config.toml
encoder_drop_path = 0.1
init = "torch_default"
residual_init = "none"
muon_scale = "original"
Rows from block 3 of the encoder of a small image autoencoder, named by matrix and row number. Rows with one number belong to one neuron. Each number is 128 + 32 x the weight over its row's rms, rounded and kept within 0 to 255. All counts start at 0. Numbers have three digits each. After the name is the row's rms in percent of the matrix's.
After each neuron's rows are labels from the 100 images, of 14976, where the neuron reaches its highest value: "strongest on" is what is common among them. Only what is clearly more common there than usual is listed. The data: photos of arthropod specimens (BIOSCAN-5M). In brackets: how many of the 100.
# fc1: MLP up (encoder.blocks.3.mlp.fc1.weight, 768x256), inputs 0-127
# fc2: MLP down (encoder.blocks.3.mlp.fc2.weight, 256x768, transposed), outputs 0-127

fc1.306 091:128151073063155143085149088162132153111114096155178154078114149126171107112157164159117053154165120176134207101105138166160123119161160112159135095096110166156138174149150128142114125157184106199108115117068149126086174083116099117147194098085128206107081176149121131171147129119138080111092141097148153079162064097110100055126069132144167114160126191110104079097144142108135108110099
fc2.306 079:135141112137174099107156150145086101111099160113069179103167128138172128161118162117122173118127240113156129193123135133077132111112171133133102163103218061120169104134178140148164126137081152127108105171133102121051144162136125121167127160139113089141112089062168112086092101152106165106120122110147092102091112099174134152146124160094086089144145128092140144125128094127103185151089
strongest on: order Coleoptera (51)

fc1.364 095:144116086123121123100120131184130182148074175123074183076186115161145184116131103126171121081108140112136142120130077115123144134198128150128151072134152079100102110162104165133134134148134129146154136129136183144098130218080164171130105181171068124186134098192165127093140148122180121145139152076114168117121111126113150120139108128108074088158091143143087118156129115164102158122164
fc2.364 119:148196126111168061212126141070133127079139110173122158091113169067135108116046107079083167069146111118160156119125166094105126124104096125143128136124163147111083135114099130139124145074135131154143146139123122147159139093173128064139175113070156109170071110105124080174164127084120102123165115188131108136118123111076075175131146115140171126123114087212178084123046109149123158094098
strongest on: order Coleoptera (41)

fc1.206 124:121071061142111098077112194144146188169098098122125109105125138074117095118116157129093150154112101088182174141079106080165136170107084155138123124109131123116103175188100147133114204153160117151207128119065155130109066135197086098129154188130093113131140144108202074122125151125149166124180123164176125193113116041184181109116169118092122167148078072070111115166125067165094098129077
fc2.206 130:127102131123099141123114094086067120108095146125097133090172119191123135156135206148152123153161187174110139101137157089077155093073103102138135179162093106129132107112127120141148081139168154147127191162090100104134177128075093155125066056194159149151165130151165218105098102114105142108041115083180144144101149116182089106118115139085144114128180138115104103140111175096151145152087
strongest on: order Coleoptera (59)

fc1.550 106:082090104107137104133082150111098134107112095126160077144181162130145088115115157128155128105115138155140124101059130130104145184168089091168143126135123126120164198133118072120098198100110129143183101163150111111146052123101161170101095110112157085111112173181146088162158126142091137168139129159164136126090087162187079128112165200173104133152098163158092096154141151154133084156124
fc2.550 117:165169124115139066124166087096164132165102087102151102092128092120171155133132106110142105123130136123156069129137128128111091153089111120166103167118167141115105097123084178138139101132133116144159074099163177152120140098202112083191160122115115094097116068173108174169196129130165109068097096103149119106144125155110082107117138115121135099028103136065153150075136182137165140128126
strongest on: order Hymenoptera (45)

fc1.143 100:122119165208110103124117096104147138148099165135123191062112153167140180138105096151070062152113127104092107116129143108109103123159105135084132073096183120156132071170100178120106119134122110133115056145139104094135194163129079078113141128124184144122080168128168111081148094128135123118151142089146178119079187145159089103086095166087152126137100176080180105099127206114161158141148
fc2.143 080:098135089156183176178141112150141151174128126104078143154171192151109133195085132161117141108116115102113165119071100090115157062150124214190064111119101155123114143079102134139153134169131127115094162175120090120128133054111143181092090140165146134094145123190129137180160087144086082089116155114108164129193143208160153153162137119168120169130095107113145118158104128127162072097061
strongest on: order Coleoptera (45)

fc1.733 019:150143073098105091111097176111181118130090113175121115131193178098112126113181118117100119068114175125126120227110131163131180129184092113064141093046158136138139111124152144162095127081164106133142134138119082176146159118109085118110094158125128122201143143141187128081125099096137141120124117099121176148129138119154094160161142153114148137128152139038178166175100136090106112150101
fc2.733 019:188138138099141121053109116100118149118159126103142178161072136102169128170134131155084135122089117101191148090172141104142140131061089108114087069142114155169102149119102128087089101136162154093139149067100128173204138120089120114166177128186176152106130127081094147164132097139146090041095170136138077166155129113083144150115186177116091139127170139125089160120094137103134130137108
strongest on: order Coleoptera (50)

fc1.366 089:092112115161126159142164114117122131105088078112119102119136110127146101176150125141087091121199124118103131140109146123115125186100116139118132136098130153125137200085130154134181186103062140131116106185161172186142088146130155155136143093162106137174135162152171217109174110132062090091182144165127097148206134160101121131052114109110167135138112114119186168084110101123118122171136
fc2.366 091:153102144145198147143128192111120140110142133130100124094140110152179176079080190162123133133097178050099120140095134068100119101121133102159161120129133184129074182167149142100147200107140129118091169071112114145118178211211108132109063115089153141174121113106145121142102089133137139152037128091106124127120107174105072150092151134146148132198164168111056092106099133160078143071093
strongest on: order Coleoptera (67)

fc1.161 064:082149202084148096092142141123102107132121202166159109143146106167174098163137116181161090188109126169128131101178161162085165115123132075161154168105134119131115131097135162095184064128118185061100155078060118099099133173141135128128151136096137105120170102155155078144039187162139121051073123122122093105147117130163129097139107114143112116108114185175124142157082153168120173148095
fc2.161 057:097123142203151132120120129121148120091109170060127078109190149103142133114166141115158077131087126120087136128161097117128102098115136089108191112141126164084144139105143109119095107200117123106097154176127157116074162200134125147100188134138124113212117123170168112136050126078155103102157096159184085073084132103118126184103123055126116166128161126084142190073120149112192149098101
strongest on: order Hymenoptera (45)

fc1.403 078:130160163134115194122148145146096072082108109138146068119096100086154087082156121127110161160125114153154119184142195111151146092081133135100051098180131139107129121119120134132126132177106176129167143068146117087129129148141139126116128123130145122158156153073179078216120128115108070161117176173155126150107105089090148078147066137148121093137121095151156104135109135132164104145186
fc2.403 075:125139092109082072120177111168175214103133079097093111092088169174172205141100078141158116099116173132136132091123097082159081168206141103055130081144131120146160086163094078126154121136100145100040064132128160125125150135134166146105166100151068151142087122166089103112136071130085137194159166135169128150103155175148137168152115143143200129098129087160143202121142106133139121095134
strongest on: order Hymenoptera (53)

fc1.263 095:148093089117100099180179108098159137116105161115099129157146136095113069154175135126154140067108069106121102084111107128153156100136136167142203097096142115138161142083111095137118125163097173159052128159089091154089190121088128140173120088129170074120090086153136213135118135118137131144170170086105148119132133103152096128111084078081120091120129083106135204096150064082204121186126
fc2.263 094:133089113129108136065085132139154093080172159157090065116113114183131134152126138137134098151179134183086115147108107151130150159127130125108086167121157153120129132138136157131182135124151080163069108101071098164188115125156076114140103151129085118155134141060189139174096123184121068113101056140136074099126107090092163103148097174145180093116113129141152182132129161144129072141137
strongest on: order Hymenoptera (44)

fc1.70 082:130174188129156118141114128115081131092117178103035145127100126146180202116120113146119068111101130135134059137157079165134119108140067091110082166152129176075099111146136131128143128103114147068105140141144105166116081095153117090177141134110130128144149159079187097113121085149075067096098185182135109085134163135150110080082156155093131117128145157089151169179089112134120099143108
fc2.70 082:151148108141112111130149127142092150137106065095169095190152120094080166150154122096107134110091135130167153131147140138074132032148072144071104109126108095111121164142148131096161130097132158186113121057126158144156171091140168080142195118087090108148118122122134137110145149084150110113066092136138157109147104111139128172152155148116144107149122156163164177183170099137156136134160
strongest on: order Coleoptera (47)

fc1.405 040:125117083161081124110081118142102156145142128117119113133101170152148155135148107083112094112097141141166128106100141115104132145123148138073143110101146114084137142153094134133138089133103173123132095172142107129135160163147178094154100157203172140181153164086183139088115096129181125153087170145133105127160195086098105079168138136066122117122146147050154082122076106127085158124123
fc2.405 031:174162135145180174128116121144144106119090099152116138096088134170093180141128176119153122102074158155140143135136102104137079162111170121122058130115110166164128134111138166144109162104144136124158171219150084153144068147186144130137099189179094143142189087123189151149087165122124051102129109117130105124163105140155072129125144091187150171107166137152064094068064076126179096180134
strongest on: order Coleoptera (37)

fc1.122 104:115133095151092180125149120124138150065130113127158113181180188149111121113134111191177121147137037140138132074059134132107114187119096129108089168155095114132099126143112083144047084142169140151153189127180132170157059096123110149148146186126103129150106149152150132092166129085154100119177109134107110147148147117112112154104164095112119188050087132106125160135155132122120088136088
fc2.122 095:145135087144113123133149189145125076158129170008078112110153144165111133126111157135171116129112187063115123121170086109096076041102157128196177154096164101078120159140220098096103199126140109161111108111102083094060128182134149148124101121139124142146115108129150097146102195117084151141077158131122167126118103140120168132094122099202165103177177117149128124119157159140117116104102
strongest on: order Coleoptera (56)

fc1.632 112:133084115057080155117153181150116192163173138200162092115135161099170095139084168082101117140118174124165188154105142115086110135145128077089055098198119132123150192113160085157098097074131142129149132198122140126143125138080095139101134140127171134110130150165116163118104088132122177092120114165124107114137124116143151068116139140135079118128143118168137139148109088115089177064123
fc2.632 113:128175068152151076132126138131145104150105130145162163107146156105116209141107168161053152150112215123160059119079158119094145140149143135151156059126119136131080133134149096143160133120150116044160132135142142108109107146098178095114131101149137121172107165167081045124150089115109146190184153142124168122130136178182154120085196122138091128167127151120118058099092128106088138119081
strongest on: order Hymenoptera (53)

fc1.320 083:137132116135146127147118149086134187150120136096102118129090063152113112064143142155142099145155128094111119120084120123132095140148093134186101106104214195130148066073138109118121133117169118102132174103093093162135059158129110089155135065127040086177127125185128094124133092072116221111119129159160123098065137148130137072078152125087163171166189126096164118148092145060111134115092
fc2.320 070:206113111091108171139184187150074098125170146080154118117084103057096085130140091087134142098169144126152143127135149173125092150146114154146131107215151129097105135137065144109145130110161155110124142084173068160152128099161153135181156116080128091066123072151146129102125142185133160129077134110120099202161107136095131076119115163121141176124143134157126132162183098140153148085142
strongest on: order Coleoptera (46)

fc1.434 104:178167141087102166087094123140097177148138182140182148094094067099184142142132098141125056144123139100116122167092148119159074116091137160108119085150118219125152125142082156154157078185165110124133135168115165132121117061171108141117159128105096116162122070082120126066113117122116121149090116137138118182145148098125156128117174081082116134123161096104150112131156115118137183127137
fc2.434 104:090104111112119157118136134094163095147120094099168120146194093159139089146123190134192160076081151136128150146158147152122112122073138175147131141110150144078142083102166156074154094121096153122204142119121126119094080168116103111137123115137111082126157102202170138125107128169189105088099148147086079065148121170147122135117150133174108115124110170139138168119178140157096156183163
strongest on: order Coleoptera (39)