A small image autoencoder, trained from scratch.
Model: 6.94M parameters, encoder arch vit, encoder norm layernorm, encoder activation squared_relu, encoder patch size [4, 4], encoder layers 10, encoder width 256, decoder norm groupnorm, decoder activation gelu, decoder widths [32, 32, 64].
Training: 19300 steps, batches of 128.
Rows from block 3 of the encoder of a small image autoencoder, named by matrix and row number. Rows with one number belong to one neuron. Each number is 500 + 50 x the weight over its row's rms, rounded and kept within 0 to 999. All counts start at 0. Numbers have three digits each.
After each neuron's rows are labels from the 100 images, of 14976, where the neuron reaches its highest value: "colour at peak" is the nearest of a few named colours to the mean colour under the peak; "responds to" is what is common among them. Only what is clearly more common there than usual is listed. The data: photos of arthropod specimens (BIOSCAN-5M).
# fc1: MLP up (encoder.blocks.3.mlp.fc1.weight, 768x256), inputs 0-127
# fc2: MLP down (encoder.blocks.3.mlp.fc2.weight, 256x768, transposed), outputs 0-127

fc1.346:458476482525459473535515520440513494535479483462482511485491662525512521511602558562364493542557533469506373543469566487465523506419526495561571412470510573565485474469408421506437517506538519504526528569579550515422501522411572449550512539476416545581461513627525536501512431421518465589517515479540408535476488471408493490516502462428487489500550420468632450476542459467512576547418
fc2.346:462556494450486567531483587486473419500503534404515451492577445509440529469513529488569483537453553481555470632488474549543443467443596524586507539415545531424515488525591555540462618479547447471444447407621475464472501470547521466500503553470425496563466491541522394437538428619441460549516459502510547524472495497418486519485489484527543562530523530526530412478607498525477521538517
colour at peak: brown
responds to: order Coleoptera

fc1.115:579565486535478455547527507558494563503534489616507472553466488449561493559387555439640506529492513582460517480427399530409472419530531519532573473442520440419474568465503484431447579504400458466445542584487472465541493565493603607543500533493538397483548533521506491493594472430457444462631549422506473541524487506440543440441455519507514521467561476519476572443454477351473511497570
fc2.115:489501455544475466556461452493529536511506620518500484502500481641510427472417378563499382457508444496533497443470462480502471529466488467437385578534499494484536591516502521466502460446519497553416475505534502558451392506512508447459506532537479493511406487487577457489473528590442439504506457461490539470583535473484475524545482522592439506484523466589577488530465573547629524529485
colour at peak: grey
responds to: order Hymenoptera

fc1.565:498514378433496481563576445519535411521478432485427480525432579487534402547522516552492558470565481449452530497458460553436522501505457466526518490521482508494517484530415495545488438469522419524440493523447474429444509528466512515548433512523451518484533571546534492546570468521516538445435508565506600528456509517439454451487572595486504563472575438454569573503522407526484610464527
fc2.565:463586587443446536630478501514500555465494451575573555467494560478475492547470476525454544512560486518535478477482475494579511394515490431492463498464481461527507523362421500483419559504503468507501561567497498568423562439537552463544468484573497498485562501540530497496419416485550490503500562520458534474533485455438497458438488628549445462539554522483553529439456504546476461518518
colour at peak: black
responds to: order Coleoptera

fc1.401:490439493533390576483549521490508464465484535552492497519588445488463477555536491473562552547555503551618503499365526456491559471575479508559546450470550439637474474441467501488433532505463529539459520526560425527504481550469575554334552556490460575565466491553455525563513511476477429574481527518510491588547477528465518493508572449483523545474529546490535426511507487507436525460440
fc2.401:474450509513466511450572494516515486567502505402547546500481526560522451514445515497489524499467534501488532409425464494494463557513446492492517545512474543482509474500472495523542532478487564415523425505451566551513589439450436508523573405557630476530515588409517530471483456471513474538540528480502494517470578422512429429559496488499520527598497595471515492559499479520602450548588
colour at peak: pink
responds to: order Coleoptera

fc1.431:570501500530380498465482575560521401509513539531494516433496480481507536545423515462470456537410526479527460442414516497426523486433523453571547532460455591499618497487478442414528459455470498467489525521417506490434444540431533498469473441493464557533475574553501433520536491493510421554534533515560410411528508490470492398543509477524497441488475502522502437507469523418467527551460
fc2.431:460429421483499454497433471553397424532453526528489478418567565510382475478512516535447524432505517489494537535536492410513535489484528487581459421506518528422525533653489452525510451511530502491497479610530463469564490534565497437462595532557539460480524438425467503467451573488609491502372582424421503561583434551320513491495485478430478533439524514546480494447520462596451419503552
colour at peak: grey
responds to: order Hymenoptera

fc1.289:501442523474532520584479502448515444408441613556451652436549505522563483509568415470528403455434551474426453455462467460482502521494489518550484539507498506478494541523415490500492420453524449452509410549472435511415508473505485444476450459462557534463492574540506463558570541482490573569465504516539471445420514474507541496516519444550538532528484490548565510405447530596509581538439
fc2.289:472605462471460584495495498492529470360461561551485505466560567448609472453512482482487527572443605503492494543511468414416521446452558432543447428460584532444480543474501509603569473546551552432525490501547549531486547423484484452560489549566557489374529418573507487498524405535565357439470488489478557569526497531456448453369504509406491544568537499428520446639544507464472505557520
colour at peak: grey
responds to: order Coleoptera

fc1.262:367604511480512488511413537350583542529519473518535490486513473502527524532521484519430476568530505592500493512444444489491593441503492436571528481476525492460602549557486477464535437471644465509524602509427469549417542501460446444413460559539456488520508539527482462516516533386471490575460475528490523507515532492581476437508502579481514465511453603473538474527499567558466538439440
fc2.262:606499437387446426509551542521492393472545462483410503480496657550456568536505524534433522456445438522449403481606458501520540367544518443506436427554492415457465378574506496454484519464498570475460502483514413541500505525624447500466452586446574483416495453479585491459526504543496525501491589514501523519468413468474555468568499534464512551508533541560498525510495439485577474445511
colour at peak: brown
responds to: order Coleoptera

fc1.98:508489487504523426537587385480522480520441471498514544489520513515566500550510464479497508536430477492487564446486514501450508477507474487554390534571430555493513553450560419533489482479489497472455497454499471428543500408561515518577500468446561548499410485527533467504571529394448474482538518496475544501517500442571524436532446435426415459401475492479548568517584506522397546476588
fc2.98:523553497413408528529468487556420510499477419515406599578497556437572547396472534480439473546473548439536527590525510435452461410511477587493424531464490578476462419420536519478498515444507558562503488507490531444469592586463590498534456498524520448523515531568575510591438418465610519489470470345461539553416437511446459461505567492516508470471436429510480485545424449495481559475503
colour at peak: brown
responds to: order Coleoptera

fc1.344:615462434526503614443498422497516486555550542477445422483476572473483431452475467487465498478509476388515498486535426472516488458534477554493542408500462396545460587602500457502453488524508431593580516569501548540435428472468366404536416465519567482420500520523542514501511459570598486473528481544560548463567522438519520442456525499573504492549453506492469451458538507470441533537554
fc2.344:426625427465499491398517530409489516494475491533452473446501558569527502536447594487560590488586523494533497483469560480506489449472493486538444559592629546555434480479465548497511507468450568482526489414484453385491508506623508515463600499512479517531444456462436505447595508494414478476468488494484519446503457472421489453549603554469561519570585458462560443498528447567513530486448
colour at peak: grey
responds to: order Coleoptera

fc1.534:505489498467490477549545457519468379537508403613530516516486497466439466592513515476501454508344560464591605509551560494508472522465499538626508534526544539594502431451396480533479484543543496481460552495432423418464475527511546560553469462509406569590498552607502491475401478513575574434559470535544480469478449555501477642516601448370590472480391512565464520483522620582436510503524
fc2.534:496420627466517490509506507506455559506542574567574516554455511504498481497405484517451420519539383388433566531441433489497545510488504374546462545500500494483621530437476509496416496490548466525499492449565560548471472516458531479527475592506537463531594467550564497529507567447520455575532491446562455504586437493468446471482462475518513454491582614530464479422474509426538412512473
colour at peak: pink
responds to: order Coleoptera

fc1.518:425620511513518549570422484419511501411476464456499432496522474427525518513493459497503385546547460598522483502475429593537460455481452436447455534505501518510516562564597467493497424470624447460425574526452540536486549531503500541426437579489510508553569505557464565482628547455508418583429471555564449455549447508576496402480548538446539465499419623463519463555542515522514478468411
fc2.518:577436426450449442389518460553554444482483476477437497469601504546528502519495533469525498455479627450471478453521519479430496439569497518483556504479506408472489425546529497545488523522368554517471549502561483409492466554579501462498496555461493500523463470556566511450475534489448406557568554510440477545443390465456551477505479498521517454472486537537530481498447473390532446419486
colour at peak: white
responds to: order Coleoptera

fc1.12:553470564450603557535574480482329520506583588530586443540500477455453555575458491560528465521452541384495517546489501377550489494513588435491515515593482563487460479529536511484462512527549515492535463531546493561524572518425553514399470445496509506379494583533378514478567444521442483586522409510412474520394521533442434459550480471560412506497486465523593430498541502503522462467492
fc2.12:551421480586488599500391521402521477434415477464461473539507450567507505471564492478461514499488460466495530520531554597551518460557477450499483388456443420541618485452575545475540370471495502562465564515473473429488438528550486478527441606503433445484537501531507594473439549516508491481530506524560451519565451436461559529411492497511455464507525460583456638531545514501485534545483
colour at peak: grey
responds to: order Hymenoptera

fc1.90:517518548528484470447502442496488476551489530490520511530570527512592463524533399524518382460391512571533465479522567521483496489503502440483544524482510557400446506505415480414549428485589558485487573497432471433438503591468432463599511523517589467481477543556502431551535458486522515482471609573533479539489475408521483415479524452423514434470466559541575452440536489537511550559485
fc2.90:475479463491460564531598533554503532509528530415538458554529485525508552457619582589493544504480551464477487550507502584450427424473586476540547453593499487451538399421537502545433562561558535493535476503518422438386495542479537468514593534474515543573494519533489434470455485458443544585532475402523544410466482452422494490401490496505411478580538451520514446457535508443646580551534
colour at peak: brown
responds to: order Coleoptera

fc1.162:439436628539485518577528526506505397495560476388499571566509545539522516540545501586476558447563447367462536506546539548546538482501515464397472397486548455468488512550480488468481474352503544515530521467570531581479524501556572515513569520511601542551572457571461472478514459493517454509411477481376445487554539522491470466577528519573527453574438519538508398516404468557447445552505
fc2.162:581594568561523468519542510431467439428554512530446554447524456417460490501466420510470542502489577553473568466479552452448411447572493530518493574543495493510536432586425442456392509452506517580478568441561506529485516487499495643496512471582495541569499535514512462526523545497542543547480523490528536468483494537515406467475435434535479596478580439480513427491467596382502522534534
colour at peak: white
responds to: order Coleoptera

fc1.286:358497605519540518544506463568522472478441630477459442481587485584576464472492513515549529455493540538502533424495588460478485460514539442510406552515423536563528433428450565422535431481516538500436510558417552452517501566595474576553485553463548439558533511504541503568542525446457529509453516514511421488498521463530495500430500440343428473538442478478569418524525465481593472534469
fc2.286:527498489461418429386533520538567550482378520535442467412517477517551460454477532471495475499501558515535488432530519451531406504493488430425465560522465514570513430572485482481445611566507520471419442494535493418502564583497532473525582439503489472549501379525554491525474469509504506630526409527470544433481552424508449549540501487542596453467427543509571510498518470444518562455529
colour at peak: black
responds to: order Coleoptera

fc1.666:518520567375523488566536524460466534416496453560424524496521538582534523468537493476468417514379504536507493603436479538476485448453546484470511543428511480556613471551465389516424496497517548536523457502496498536529548524479594499493430500488495565443458526532554510521595468501384400517447490523433521598466537484467444480488522458525627504445468627550550431506515493549393535497502
fc2.666:504506478449489501535430559520403559535564495472511511544510497524526494553418571538517521440539482515491478497481436492528504575475458500626466394466489471488512464507493494472475556523437485485448545459499422479526473408469487487576487577531511540416556444543508550529485529554480560472525434479582429407528474576391551581448535565487519544597507486462562649477533394433584468438485
colour at peak: brown
responds to: order Coleoptera